Weights of a small image embedding model: activation gelu, depths [3, 6, 3].
Rows from block 9, named by matrix and row number. Rows with one number belong to one neuron. Each number is 200 + 20 x the weight over its row's rms, rounded and kept within 0 to 999. All counts start at 0. After the name is the row's rms in percent of the matrix's.
# fc1: MLP up (model.blocks.9.mlp.fc1.weight, 1280x320), inputs 240-319
# fc2: MLP down (model.blocks.9.mlp.fc2.weight, 320x1280, transposed), outputs 240-319
fc1.478,111,190,187,226,206,227,214,194,206,200,220,212,225,170,187,199,213,178,178,205,164,222,216,189,177,182,195,217,195,163,207,192,208,137,210,208,186,197,232,221,199,194,172,201,181,201,204,194,198,197,197,238,215,181,198,211,202,208,215,210,232,220,203,218,209,207,206,212,208,187,195,217,167,216,182,220,196,230,215,200,193
fc2.478,118,186,175,187,233,165,181,198,209,219,214,215,226,206,155,197,209,176,171,195,211,185,207,200,223,225,195,212,212,217,195,171,171,199,181,194,176,208,220,176,218,191,201,188,199,209,173,187,209,203,224,187,172,217,215,226,180,192,211,212,193,189,215,184,190,173,166,218,191,182,198,207,166,215,204,172,180,197,210,216,230
fc1.479,092,145,198,214,198,213,230,202,201,197,166,226,195,234,195,177,222,216,189,201,234,214,226,187,228,149,176,202,199,227,211,211,165,236,197,185,195,167,209,209,222,200,173,199,199,170,190,217,233,188,218,208,187,218,210,177,199,208,171,186,176,229,190,220,232,203,177,212,218,185,231,214,209,188,208,179,226,194,186,223,170
fc2.479,099,196,187,213,173,214,197,209,191,187,214,231,232,215,183,182,210,200,208,202,198,196,213,201,232,251,195,181,169,217,204,219,151,247,153,217,180,192,194,174,189,178,216,182,214,235,192,190,193,213,215,201,227,205,206,213,177,176,214,198,218,186,205,202,209,191,187,182,186,216,163,205,202,220,220,208,208,219,175,199,213
fc1.480,103,209,200,239,163,176,204,212,207,162,211,158,206,175,196,196,212,182,188,202,195,177,201,218,188,198,218,216,224,224,210,219,179,200,192,183,200,214,198,215,212,164,185,179,178,188,147,161,183,181,175,194,204,202,189,192,182,203,214,225,194,198,194,186,177,190,210,209,181,201,183,236,233,222,186,200,231,199,207,201,202
fc2.480,108,201,169,167,202,228,192,218,193,160,209,194,163,233,217,190,221,208,183,226,200,149,181,211,193,206,194,197,229,167,212,227,178,235,193,203,205,202,183,169,163,229,192,185,187,182,199,174,204,212,184,241,166,234,198,201,217,178,186,195,180,241,180,202,204,193,168,203,210,199,213,182,204,202,204,207,173,209,188,178,223
fc1.481,028,182,220,240,196,233,206,183,219,191,196,166,216,205,209,199,227,200,217,197,205,164,198,220,220,199,204,210,201,191,182,178,200,185,176,200,244,198,192,226,155,222,203,202,169,189,164,155,210,188,214,237,159,192,203,204,200,208,190,184,197,201,198,204,213,219,211,174,171,168,179,181,206,208,179,173,198,209,207,214,200
fc2.481,035,185,195,163,193,234,195,229,189,198,183,178,214,205,189,195,213,194,189,223,178,205,196,227,236,226,205,204,183,202,195,217,228,189,225,206,193,185,175,177,205,202,191,220,186,156,197,210,193,184,191,206,175,199,236,223,196,236,146,181,222,194,178,249,188,189,216,216,235,190,218,182,195,214,227,197,237,213,231,190,200
fc1.482,142,218,224,190,194,177,206,193,220,203,187,218,217,177,209,217,199,222,225,163,206,188,231,205,201,204,218,185,199,247,203,220,216,210,206,172,180,227,204,202,169,172,191,162,198,196,185,199,215,204,196,193,225,242,187,219,222,203,213,181,213,217,197,175,156,185,206,194,183,195,213,212,200,220,193,241,211,215,232,207,277
fc2.482,140,212,234,183,218,202,162,180,166,211,206,213,235,199,191,196,204,173,212,191,226,214,228,153,184,168,201,185,213,215,208,225,201,198,204,217,194,193,208,180,176,196,232,199,197,209,179,200,225,237,225,211,184,199,152,180,202,177,225,195,198,202,196,198,210,195,206,243,201,216,165,179,187,202,230,191,183,188,161,195,215
fc1.483,112,209,191,223,178,167,177,214,218,191,217,197,208,189,219,185,202,192,182,218,212,185,191,166,201,197,193,176,216,197,206,173,171,201,164,173,196,201,176,163,197,210,178,208,207,196,182,242,213,212,175,203,182,231,256,207,163,220,229,200,225,210,205,199,188,192,209,202,209,213,228,209,130,180,233,202,206,181,234,221,193
fc2.483,121,210,217,228,234,192,214,189,213,183,206,223,236,180,177,206,187,193,183,212,206,228,185,214,218,228,219,233,188,223,202,223,200,213,224,203,208,206,162,195,192,217,195,186,191,185,183,178,188,185,180,203,209,205,174,215,171,189,178,222,190,230,184,184,197,218,188,200,181,189,197,190,186,240,184,208,241,188,211,200,187
fc1.484,139,236,190,195,229,206,205,216,185,182,231,164,210,207,211,231,184,215,204,190,208,192,221,234,210,211,178,171,189,213,169,219,195,210,207,203,194,197,158,238,231,157,208,217,208,186,200,221,201,188,207,181,172,201,138,245,206,204,178,212,175,204,190,200,184,172,219,225,211,182,181,232,171,201,202,192,217,237,202,218,192
fc2.484,128,201,182,212,197,228,225,206,189,210,175,190,228,198,195,207,178,200,194,251,185,230,188,216,168,208,212,189,223,174,215,210,188,220,211,163,175,222,211,220,206,213,221,211,197,202,201,184,184,197,200,199,191,234,222,182,217,209,175,197,186,202,214,187,186,191,211,215,220,218,217,196,194,193,166,176,160,228,203,201,214
fc1.485,018,196,200,165,203,196,178,230,196,181,200,180,206,193,207,199,190,211,219,211,202,226,210,203,203,235,206,193,174,194,209,181,230,200,177,191,185,200,196,177,194,210,245,122,181,180,232,202,218,214,177,190,228,199,221,235,190,202,179,194,213,198,188,200,199,151,170,180,207,198,212,195,180,198,199,190,221,179,211,173,204
fc2.485,025,168,201,207,213,200,184,219,187,169,229,176,198,197,239,212,189,171,208,182,173,198,216,207,183,167,182,212,223,218,229,198,191,203,211,194,210,220,216,198,188,198,239,176,205,191,162,195,218,173,180,161,164,220,211,182,179,215,180,201,166,214,214,199,168,186,189,204,186,258,220,200,166,206,196,168,247,227,195,184,206
fc1.486,093,185,205,220,186,222,204,206,195,210,193,206,208,201,211,190,201,200,230,237,214,218,232,203,169,216,181,150,176,170,163,213,192,171,197,188,177,190,230,180,195,218,225,210,199,211,176,202,214,213,212,193,196,209,215,165,236,191,201,199,228,189,199,202,180,213,182,192,177,200,213,240,211,200,182,181,180,194,202,177,174
fc2.486,095,204,182,220,217,206,201,191,203,224,194,176,172,174,212,184,166,207,218,183,215,180,186,208,204,204,191,202,205,206,196,177,211,223,227,154,215,218,180,216,215,220,214,199,175,196,226,204,198,226,201,213,202,206,171,216,235,212,179,185,204,177,192,190,213,205,210,205,196,175,195,206,144,168,207,205,237,176,224,178,214
fc1.487,130,209,179,153,183,198,213,159,219,220,189,207,221,174,217,211,180,202,199,241,178,194,192,178,184,202,181,209,199,154,225,184,184,199,192,204,202,198,182,195,199,202,186,199,225,196,188,222,200,209,197,186,182,217,237,207,255,211,182,210,215,200,233,209,226,169,193,193,221,249,224,215,199,206,209,212,214,194,233,206,237
fc2.487,126,205,235,200,212,189,215,198,206,234,153,216,193,179,177,192,209,211,202,209,176,174,212,230,215,163,171,195,178,197,172,204,225,214,186,217,228,230,227,184,252,175,211,207,236,189,188,195,203,191,214,192,179,229,207,189,173,248,177,229,202,235,212,215,190,216,183,185,200,225,212,222,205,204,201,188,178,186,211,187,194
fc1.488,065,215,245,192,200,204,214,201,214,183,237,164,191,229,188,215,199,196,186,213,186,229,218,234,194,171,198,214,171,227,200,177,213,182,217,200,223,184,203,230,186,167,208,208,204,223,200,225,209,211,206,201,208,201,210,172,226,197,228,156,240,193,207,222,220,176,227,174,226,205,229,206,171,188,188,222,225,193,192,215,195
fc2.488,077,180,203,202,219,197,203,227,209,208,200,209,168,212,171,211,181,228,218,228,197,188,212,221,202,217,174,185,189,157,223,211,165,179,213,202,197,178,207,188,216,183,208,182,213,198,190,206,212,231,220,196,167,216,180,202,191,230,210,172,242,201,219,222,191,212,239,212,223,169,188,165,213,198,195,194,238,218,222,148,229
fc1.489,118,225,201,180,180,209,242,186,208,197,210,200,187,191,228,193,218,188,187,193,224,159,179,215,205,234,225,198,232,200,211,205,195,223,214,203,216,173,210,186,206,220,210,209,214,198,217,197,212,191,195,225,209,197,219,206,209,217,187,206,196,224,173,156,202,214,201,185,202,207,154,208,179,214,205,187,193,197,218,224,209
fc2.489,119,202,228,205,202,198,229,215,183,203,178,178,184,199,194,209,204,179,177,203,188,205,236,162,171,206,232,178,188,198,170,189,215,205,199,215,194,169,196,200,205,220,194,152,209,215,175,203,203,200,188,218,214,231,194,202,210,194,209,232,192,155,191,152,178,226,179,210,210,199,169,187,215,209,192,216,203,201,189,215,226
fc1.490,142,191,216,159,241,185,232,227,213,210,204,215,185,190,212,222,194,197,177,160,212,218,180,195,196,191,173,175,205,206,206,199,192,191,189,222,200,220,164,187,179,200,195,192,197,200,174,178,232,196,173,204,177,189,173,228,183,168,177,187,221,223,220,192,219,171,204,228,218,204,221,216,202,223,202,216,204,191,213,224,178
fc2.490,128,185,164,212,217,188,193,205,176,198,209,197,162,216,202,207,219,214,188,177,214,222,165,187,227,199,188,182,213,220,174,192,190,215,191,216,172,153,164,209,200,210,197,199,228,211,201,212,191,194,206,197,185,196,203,187,154,221,193,216,242,226,173,201,219,223,209,216,218,218,233,154,218,154,202,169,188,205,195,202,241
fc1.491,066,222,214,203,241,178,223,188,216,181,206,206,212,192,175,180,177,235,207,195,204,166,214,198,213,213,238,191,202,181,194,187,217,206,208,224,208,179,200,213,212,209,179,223,224,169,199,184,191,183,220,212,187,220,189,172,181,191,213,183,225,183,231,223,206,155,191,197,191,194,237,196,225,196,220,188,223,211,205,196,212
fc2.491,074,222,177,147,229,188,208,164,193,181,203,196,171,190,160,204,230,178,174,214,194,188,200,199,210,213,209,186,186,207,189,198,201,217,185,162,195,228,184,173,183,224,201,200,176,220,188,195,228,211,200,200,175,204,165,220,217,211,178,219,200,176,190,231,202,200,187,206,177,168,148,215,217,181,213,213,176,192,189,211,211
fc1.492,138,203,186,238,173,189,223,209,192,215,208,197,214,184,198,194,186,229,190,185,159,206,195,223,190,207,204,212,192,203,191,189,197,185,173,195,226,226,237,196,253,196,196,199,195,167,202,197,203,173,187,219,233,213,211,194,190,206,208,201,238,183,187,231,216,211,193,176,186,162,220,220,204,222,202,200,201,203,215,205,218
fc2.492,136,214,191,222,208,239,215,171,196,184,188,174,216,202,204,187,186,190,207,201,195,210,155,223,198,181,199,173,225,198,187,203,181,183,186,185,168,193,226,152,202,206,200,205,200,190,204,186,220,187,213,239,202,159,201,237,194,205,199,229,220,191,238,230,223,189,208,203,166,203,189,222,233,200,204,226,173,212,192,207,216
fc1.493,144,190,138,218,190,178,196,206,180,190,194,194,208,212,239,182,164,206,176,235,200,231,223,195,191,216,164,174,193,199,188,195,202,238,186,211,199,221,198,171,232,165,168,195,236,193,199,188,193,167,210,202,211,185,213,197,191,199,214,197,238,201,167,169,185,221,210,192,188,204,192,178,198,172,248,191,193,183,192,194,167
fc2.493,136,213,207,195,199,208,196,178,181,186,195,177,164,175,177,206,198,234,206,169,205,196,176,202,200,204,203,170,179,212,207,179,172,225,173,214,167,174,204,192,217,147,200,151,155,196,190,209,186,175,224,199,207,174,190,191,212,204,216,213,214,215,221,208,184,215,187,178,166,195,222,196,179,171,215,202,202,188,200,191,196
fc1.494,096,208,199,216,201,194,227,200,179,220,215,211,217,217,182,200,196,214,230,257,202,203,213,188,191,199,228,192,199,196,165,235,216,216,207,180,216,208,192,178,225,167,200,194,206,167,192,191,213,189,179,185,212,194,202,233,197,166,163,210,249,202,196,200,222,207,202,190,227,208,174,180,192,167,205,195,235,169,235,215,213
fc2.494,101,210,210,167,193,170,219,242,208,183,204,165,211,236,196,189,164,163,209,217,195,197,187,179,219,210,199,160,195,215,188,195,190,229,182,190,190,246,210,194,217,199,208,217,241,209,195,179,189,194,216,206,216,221,206,196,215,184,207,212,201,203,214,211,221,214,167,157,205,224,208,204,188,198,222,193,190,230,187,189,209
fc1.495,111,180,217,197,226,217,203,196,208,217,199,198,211,177,217,223,220,221,201,199,171,190,180,200,213,203,207,180,184,213,182,203,206,181,215,216,180,185,183,173,197,230,203,207,188,208,195,177,245,216,178,202,257,193,171,234,159,223,177,174,219,188,199,178,192,223,184,179,221,224,223,183,185,217,230,203,206,205,201,215,207
fc2.495,110,170,163,241,238,220,179,252,201,224,216,192,218,190,185,194,159,209,193,195,216,227,226,218,192,200,199,237,206,201,218,195,194,182,202,185,213,222,185,213,197,204,207,213,224,183,230,149,225,186,193,220,190,227,189,227,215,177,188,191,186,188,171,229,219,224,201,195,214,203,196,216,198,173,186,233,196,191,200,208,255
fc1.496,139,186,178,165,205,201,194,188,220,178,216,218,185,180,215,169,190,198,173,230,211,210,232,194,196,212,230,198,187,197,244,211,195,208,178,206,217,196,202,254,205,166,198,201,201,163,200,213,224,223,174,237,181,206,196,219,229,196,203,206,194,209,192,188,245,219,157,180,183,186,186,199,210,196,189,186,162,193,225,232,187
fc2.496,116,192,188,215,202,190,198,181,177,191,205,215,168,214,206,201,232,244,228,208,220,227,193,189,225,239,226,174,193,212,201,178,210,220,181,214,200,180,217,216,218,213,224,183,176,188,229,186,181,201,171,219,205,216,186,193,183,206,186,178,208,183,234,192,209,187,219,168,195,205,194,165,185,197,212,215,232,182,204,172,200
fc1.497,103,180,195,215,195,209,193,192,215,229,221,235,211,190,161,214,233,200,181,191,225,203,180,215,197,204,223,199,227,184,174,202,191,204,237,166,183,159,188,229,212,175,189,178,202,212,214,168,194,191,189,191,224,221,185,214,192,196,190,205,236,200,192,176,212,245,207,195,239,184,210,179,207,180,217,205,172,202,196,208,204
fc2.497,106,234,238,204,199,183,190,241,193,153,148,199,189,197,194,209,179,201,208,205,218,177,214,202,199,198,236,217,199,199,176,184,206,185,194,185,225,175,198,220,185,242,200,222,200,177,244,224,188,238,179,199,185,197,194,242,191,204,199,201,220,223,222,205,226,195,189,230,238,213,163,188,241,177,202,188,190,180,194,189,219
fc1.498,047,193,186,196,213,192,205,195,192,232,208,195,212,173,196,211,152,217,193,191,173,173,236,198,194,197,131,210,206,209,211,170,191,181,200,196,229,204,191,221,187,218,237,185,196,190,183,188,203,207,175,228,180,212,192,208,232,193,210,186,223,211,200,187,200,218,220,210,194,201,189,229,207,178,174,190,212,187,193,182,224
fc2.498,050,195,189,216,197,205,201,201,200,216,206,197,184,207,191,192,212,244,208,209,201,211,193,175,178,201,223,187,209,221,192,218,185,231,231,177,208,185,195,189,200,210,192,178,194,231,196,168,185,190,168,176,193,222,192,231,225,212,193,202,205,221,230,212,205,195,210,177,191,185,197,189,221,161,180,210,225,208,201,196,202
fc1.499,128,176,180,222,203,230,204,210,211,207,200,197,229,216,183,192,164,206,255,219,168,193,197,180,201,205,188,203,199,210,207,183,163,206,247,185,194,186,210,196,167,197,221,218,249,223,191,187,206,160,196,198,219,194,182,229,238,167,227,202,196,186,205,206,206,206,235,194,211,241,210,181,190,205,198,136,217,207,209,206,188
fc2.499,140,208,199,187,218,203,205,204,151,217,201,200,225,161,194,186,214,155,202,204,190,226,214,215,171,188,196,204,211,222,214,202,200,177,209,183,236,216,192,189,190,207,223,225,185,211,203,236,202,199,219,195,197,217,194,168,219,131,160,226,198,176,174,188,219,229,202,223,182,195,150,207,209,186,163,212,227,170,168,173,189
fc1.500,050,205,218,164,179,207,265,211,223,192,185,188,204,216,166,205,212,198,193,208,166,173,208,215,254,196,215,212,185,207,200,238,182,176,209,214,205,175,207,219,177,202,171,199,182,187,178,197,220,184,185,199,208,165,219,178,216,194,204,186,177,239,180,225,226,239,215,182,155,187,225,229,189,204,187,164,215,176,210,181,221
fc2.500,056,210,171,185,195,222,184,211,179,219,169,203,193,223,212,203,170,205,189,223,178,140,213,186,159,244,235,187,211,218,182,192,184,181,215,201,198,223,153,196,184,218,180,183,196,211,203,187,251,189,194,203,236,178,207,211,211,207,145,194,207,210,207,230,171,189,184,229,214,211,194,182,235,227,178,195,205,177,190,202,180
fc1.501,126,181,189,192,187,191,191,172,226,187,210,225,208,197,172,203,204,227,169,212,177,181,203,208,195,208,186,163,171,219,242,164,219,209,197,239,213,208,200,199,212,201,218,233,221,222,189,218,220,201,197,212,181,215,225,178,209,219,200,229,212,190,181,159,224,187,202,175,223,204,158,196,181,185,204,224,250,189,221,222,257
fc2.501,120,231,180,187,223,200,160,211,206,209,217,208,214,226,213,186,219,167,188,180,187,163,227,202,178,198,170,174,177,181,206,194,186,193,206,209,205,179,166,186,222,180,229,197,197,222,188,204,196,203,165,183,197,191,170,170,213,228,211,194,188,199,163,191,247,231,162,166,187,194,159,169,172,211,207,179,187,226,200,222,188
fc1.502,093,246,177,189,198,203,184,215,193,222,177,201,210,201,207,204,183,223,222,174,215,230,227,200,255,177,209,188,212,203,204,201,230,181,208,170,242,156,188,238,220,188,222,191,229,173,159,230,197,197,195,200,209,196,182,195,233,209,200,183,190,225,214,194,218,201,176,201,182,208,200,215,237,197,202,202,194,218,208,184,253
fc2.502,102,210,205,194,182,198,164,188,219,178,230,214,180,158,222,185,199,199,188,208,204,186,194,174,241,208,220,185,164,207,184,180,198,202,230,200,179,180,189,208,222,156,183,218,183,201,190,201,173,198,201,227,159,194,203,205,215,174,171,231,210,187,221,187,201,166,160,199,181,239,194,198,248,173,202,200,169,198,212,210,187
fc1.503,101,213,210,199,196,220,226,176,202,199,177,181,183,203,209,203,197,199,189,224,202,167,164,207,257,193,193,186,194,182,180,183,196,182,202,205,228,233,169,184,227,194,179,190,224,226,213,202,188,196,183,182,237,179,204,180,214,211,171,178,218,209,181,212,192,195,183,193,216,214,191,188,217,169,220,148,195,202,190,218,187
fc2.503,098,216,197,229,209,211,198,214,210,231,208,186,216,204,197,218,195,212,199,219,207,213,196,202,197,195,201,157,198,209,193,206,201,188,182,222,211,225,183,219,197,193,234,219,234,249,199,214,169,211,195,168,165,180,212,180,188,207,189,189,172,225,198,181,219,220,215,223,193,156,195,206,194,208,209,217,222,171,177,211,221
fc1.504,047,232,192,203,209,192,178,209,212,211,191,192,195,184,199,195,228,235,179,200,198,220,194,212,183,183,217,161,219,223,182,214,251,178,192,205,198,134,185,205,196,214,202,227,203,189,207,218,215,221,202,212,179,226,199,217,202,183,185,197,185,206,209,204,173,175,201,193,217,201,221,216,212,223,188,198,201,192,222,195,220
fc2.504,054,192,217,203,218,221,185,173,204,208,241,218,206,174,205,189,219,198,172,222,159,175,219,196,231,213,220,194,219,194,192,208,227,205,188,218,208,228,223,223,226,155,191,183,173,185,200,201,216,188,203,189,188,234,191,186,206,177,167,225,204,197,208,215,204,202,176,201,192,198,180,201,238,145,194,201,226,153,220,152,227
fc1.505,160,231,197,186,206,204,188,183,179,201,211,184,186,206,204,187,151,180,162,181,193,195,191,224,203,204,183,193,241,192,214,216,189,167,215,201,196,215,155,177,183,239,180,245,209,204,190,207,174,217,208,179,182,205,191,190,238,201,203,211,236,212,189,245,216,180,192,202,228,221,198,193,189,232,201,189,252,198,185,174,203
fc2.505,130,210,186,173,209,222,231,176,194,202,195,206,157,191,216,211,203,186,181,204,223,179,212,201,202,200,190,203,206,235,204,140,163,156,208,196,206,203,199,201,223,209,202,214,225,213,204,241,216,176,226,233,171,214,237,205,217,160,193,195,208,187,243,186,239,181,187,215,233,189,192,225,190,179,170,194,219,179,223,217,209
fc1.506,141,205,234,194,205,198,204,198,212,199,208,192,206,221,210,219,205,210,234,204,199,206,209,198,212,183,187,222,187,221,202,211,218,190,203,188,198,189,191,189,213,217,222,210,233,164,200,205,220,196,199,192,256,200,223,196,210,177,176,164,241,190,204,194,198,201,171,195,202,172,179,209,223,206,177,205,214,213,207,185,201
fc2.506,127,208,232,225,198,206,201,192,191,176,203,188,204,199,211,196,234,213,193,164,221,187,240,203,189,201,220,181,189,225,188,198,221,201,213,195,224,189,211,183,207,211,194,204,237,202,213,199,235,186,208,221,208,199,189,226,155,194,241,207,203,205,194,207,218,235,167,206,199,220,190,162,215,199,189,182,208,197,261,192,190
fc1.507,061,218,198,208,174,187,214,224,217,187,175,208,200,178,150,225,168,178,231,249,193,225,206,209,234,219,215,196,171,197,202,199,191,185,212,199,190,198,182,223,176,202,168,170,189,200,192,189,218,235,175,198,215,240,218,202,179,185,242,199,209,211,204,218,202,223,196,208,207,197,189,206,186,219,167,220,204,185,209,185,225
fc2.507,072,201,201,161,198,206,168,245,175,217,223,212,181,225,210,227,187,232,182,208,178,167,190,184,190,184,234,231,221,225,196,230,202,201,168,185,184,222,219,170,203,221,179,187,183,203,209,153,216,202,206,169,207,200,201,220,232,190,216,198,227,229,187,185,189,188,188,223,226,186,194,192,209,181,178,182,194,222,166,203,201
fc1.508,090,206,198,222,242,211,244,187,191,171,163,202,191,200,202,177,185,176,227,211,200,201,198,183,205,220,217,196,214,191,192,177,224,198,212,166,208,223,185,198,225,220,246,217,182,205,198,197,224,162,199,180,205,220,184,210,205,193,144,194,217,187,198,193,182,227,180,184,210,241,200,202,211,188,186,213,189,167,183,215,228
fc2.508,086,187,207,177,182,214,218,203,193,154,188,233,163,231,186,199,229,213,207,200,242,205,200,155,208,213,223,188,208,182,200,192,201,222,165,235,220,217,169,190,212,207,246,217,155,168,185,204,164,212,237,230,197,211,196,194,214,215,191,190,220,202,167,179,199,195,194,196,242,174,207,244,242,219,233,189,196,184,206,194,186
fc1.509,024,201,165,186,184,205,250,181,182,213,164,189,187,187,216,196,179,209,249,194,198,219,211,220,176,189,214,207,237,239,202,219,238,219,221,200,220,169,214,202,179,222,202,215,205,207,201,186,184,180,143,174,202,206,172,181,208,201,222,171,191,210,200,183,211,204,179,168,169,190,207,195,200,200,187,204,174,184,212,183,201
fc2.509,029,177,203,214,191,228,183,228,245,235,214,195,185,194,186,193,215,188,221,217,200,215,212,190,228,190,205,190,213,207,217,197,170,193,197,248,189,221,227,213,167,183,167,170,207,204,214,190,208,178,202,191,168,189,179,208,177,194,153,189,217,200,197,201,216,204,219,175,184,189,193,181,205,171,222,193,171,222,182,166,185
fc1.510,123,200,206,191,236,168,192,218,207,198,183,154,176,243,169,185,196,215,214,184,192,211,208,210,220,206,206,190,178,212,199,189,195,207,217,220,220,182,188,196,213,204,186,181,219,192,184,219,221,275,134,174,220,204,217,194,210,228,156,180,235,224,182,205,221,209,191,212,196,170,219,209,193,226,213,163,233,199,217,188,180
fc2.510,137,212,207,214,217,188,175,183,185,211,200,189,169,159,215,189,184,215,192,204,211,164,253,177,211,217,211,215,218,221,212,174,179,206,217,202,202,219,196,177,181,179,162,166,205,202,209,203,232,211,191,204,204,190,195,184,185,250,238,198,194,182,196,222,196,196,199,199,216,182,201,215,230,196,180,187,205,209,194,158,241
fc1.511,105,195,183,206,190,181,178,181,207,220,198,190,209,194,186,186,177,260,213,183,152,232,203,188,217,232,200,176,186,205,176,196,208,187,186,208,205,188,210,220,231,213,168,188,176,217,212,220,189,175,206,182,208,180,206,199,214,181,185,206,224,190,164,230,207,207,214,185,200,214,207,192,164,188,179,186,160,229,185,194,205
fc2.511,113,205,176,207,200,211,205,207,200,190,184,188,189,239,227,179,157,230,182,201,210,179,215,176,236,206,209,176,192,215,176,215,194,192,177,208,170,203,201,211,162,206,206,182,168,216,237,194,241,219,182,216,231,170,175,232,182,179,189,181,194,176,217,198,200,208,207,210,243,201,223,187,170,224,174,209,188,199,194,185,191
fc1.512,076,221,247,196,197,206,198,202,225,198,153,200,162,192,175,206,200,238,218,178,167,222,218,185,234,219,208,206,155,174,185,213,194,199,183,221,163,204,226,226,188,220,209,180,198,210,195,175,218,181,179,197,218,211,192,182,248,200,234,204,193,219,213,172,212,222,203,186,217,224,203,202,190,195,168,198,196,192,184,181,186
fc2.512,086,202,201,181,179,196,184,270,187,191,199,210,186,185,184,229,167,216,210,167,154,189,253,202,222,185,250,225,221,235,203,195,214,184,202,200,207,220,177,187,217,182,183,204,199,246,214,170,254,208,221,205,225,200,243,205,216,225,193,197,213,199,208,209,194,196,200,231,203,202,191,192,222,199,205,233,225,167,179,221,194
fc1.513,055,182,214,207,234,194,240,210,188,203,168,242,201,210,182,201,222,211,219,200,185,177,192,177,215,160,199,190,189,193,190,215,193,220,212,179,216,195,183,171,192,166,239,215,225,196,212,207,213,205,195,182,171,198,202,212,181,209,206,184,180,210,189,168,220,160,207,208,177,213,197,212,203,199,187,202,224,203,187,210,199
fc2.513,059,221,216,158,202,187,212,203,215,242,182,235,185,197,204,196,247,199,197,204,201,215,185,221,230,219,179,202,171,177,222,198,201,175,174,194,228,193,153,204,182,233,164,216,199,202,167,190,217,217,231,213,215,187,206,206,184,161,213,212,200,234,169,222,197,197,207,209,178,179,185,231,222,190,206,182,227,186,192,183,198
fc1.514,116,181,218,174,204,213,194,241,214,208,218,206,179,221,245,215,204,230,230,198,185,214,208,185,218,222,194,225,193,190,197,196,193,192,159,166,219,200,200,209,181,190,223,155,214,184,195,176,194,219,176,210,179,190,197,181,216,173,190,182,239,220,221,174,221,183,209,206,216,199,194,207,200,158,185,215,229,223,194,224,193
fc2.514,113,204,214,214,194,173,207,208,216,223,157,184,193,191,184,182,228,205,207,189,185,192,152,241,136,186,179,218,204,173,210,168,188,221,197,206,211,230,185,178,203,213,160,210,215,193,183,192,181,166,229,206,223,193,188,193,234,192,198,171,216,191,181,210,200,221,222,189,231,199,181,208,179,202,213,194,211,247,228,200,187
fc1.515,158,205,190,181,202,193,194,175,174,196,196,194,190,158,221,216,151,152,249,192,209,192,196,200,195,161,198,236,247,198,214,172,189,216,162,173,219,225,235,193,222,238,193,182,241,162,185,173,217,205,217,162,178,196,211,229,171,218,186,197,194,188,204,215,214,201,198,223,197,181,239,184,208,196,187,199,186,216,194,221,217
fc2.515,137,177,181,235,207,205,191,174,185,208,170,236,204,180,191,208,202,184,205,200,211,190,212,195,205,196,186,189,196,183,230,171,234,194,220,209,200,165,192,206,182,187,189,221,207,191,240,190,179,208,188,203,250,170,214,194,225,158,224,226,226,193,219,189,167,173,197,204,215,210,212,199,202,207,175,189,216,215,250,194,241
fc1.516,152,197,228,188,206,211,213,228,196,230,204,220,204,204,194,189,241,208,205,208,176,205,204,183,209,195,191,193,207,179,180,220,231,163,223,229,233,183,192,198,183,193,210,174,187,185,189,191,199,202,172,218,185,239,236,215,195,204,192,180,215,248,174,225,211,199,201,175,227,213,171,186,214,178,188,192,209,203,197,206,166
fc2.516,132,186,216,192,226,199,178,200,203,231,173,208,181,237,187,223,220,231,170,179,193,216,210,200,189,200,194,211,181,211,197,187,200,213,209,234,207,205,200,220,217,174,208,178,218,215,152,217,189,219,201,202,167,199,190,214,214,195,194,174,198,185,175,206,204,182,241,197,200,205,215,197,203,163,184,196,228,199,215,187,213
fc1.517,127,203,189,234,154,208,203,200,183,174,204,184,163,230,194,202,200,134,198,193,221,198,181,168,200,199,187,206,175,220,193,201,199,202,183,187,161,185,190,189,203,231,185,206,203,204,200,172,192,211,161,227,213,215,214,189,214,219,229,163,217,216,212,198,170,225,165,212,164,202,180,188,223,219,192,193,202,227,179,198,197
fc2.517,115,206,190,192,213,195,204,202,228,185,169,173,229,216,198,204,165,241,191,235,219,186,207,201,180,218,183,198,223,185,180,204,218,202,195,187,202,229,211,208,182,236,218,195,220,172,215,213,206,187,186,210,183,224,205,190,201,187,186,184,194,189,221,202,199,237,202,201,187,220,186,211,226,196,154,180,165,188,248,218,196
fc1.518,072,166,164,231,199,218,174,203,217,212,221,175,169,226,243,197,185,195,208,209,192,228,161,200,193,226,213,199,171,179,217,203,227,179,204,200,187,223,229,213,197,243,168,177,178,189,199,212,227,207,159,226,200,206,204,188,202,216,182,182,229,188,236,234,222,218,179,206,164,238,247,211,212,222,224,218,195,233,193,185,202
fc2.518,080,213,207,193,143,184,204,183,182,223,202,210,196,206,189,207,186,229,198,192,222,203,202,168,187,182,177,208,236,259,204,207,209,190,162,216,177,183,242,220,201,206,156,213,192,189,201,212,220,221,177,191,206,228,207,199,189,228,201,166,187,225,217,230,223,204,239,190,173,212,225,189,195,191,230,245,199,213,177,177,253
fc1.519,076,175,166,203,232,199,193,177,223,234,186,199,190,182,164,187,200,191,219,233,187,240,171,227,199,224,198,216,183,202,185,198,200,168,183,170,213,209,198,203,243,223,196,183,188,182,202,204,217,227,207,183,221,215,221,204,188,187,176,179,226,181,215,192,219,229,195,217,199,199,217,195,184,190,185,213,192,207,187,202,203
fc2.519,078,198,183,207,201,182,218,185,184,198,215,187,198,176,181,214,215,203,219,209,197,219,195,165,177,129,192,202,204,180,188,215,174,190,180,208,188,165,206,225,183,179,209,207,198,240,218,194,168,207,196,210,190,198,206,231,198,217,210,228,206,216,184,213,242,169,196,188,185,209,202,207,211,160,208,226,170,188,200,213,178
fc1.520,093,253,220,221,159,226,167,183,199,228,177,236,176,251,194,200,206,237,210,247,205,217,184,207,217,180,194,184,199,218,174,230,208,196,209,209,211,219,176,215,207,236,210,172,205,193,211,193,215,205,183,206,183,182,224,204,203,240,228,193,198,227,219,202,209,227,178,201,178,222,212,253,189,208,206,213,202,183,215,183,163
fc2.520,106,191,170,232,203,185,199,196,222,202,193,185,214,200,231,203,174,197,194,204,184,212,242,216,182,189,196,205,157,194,215,194,234,188,258,221,204,193,229,203,191,184,211,166,213,209,226,222,198,169,194,177,220,217,224,214,191,218,155,216,215,223,210,182,221,187,232,219,209,211,203,226,221,226,195,177,211,174,176,180,188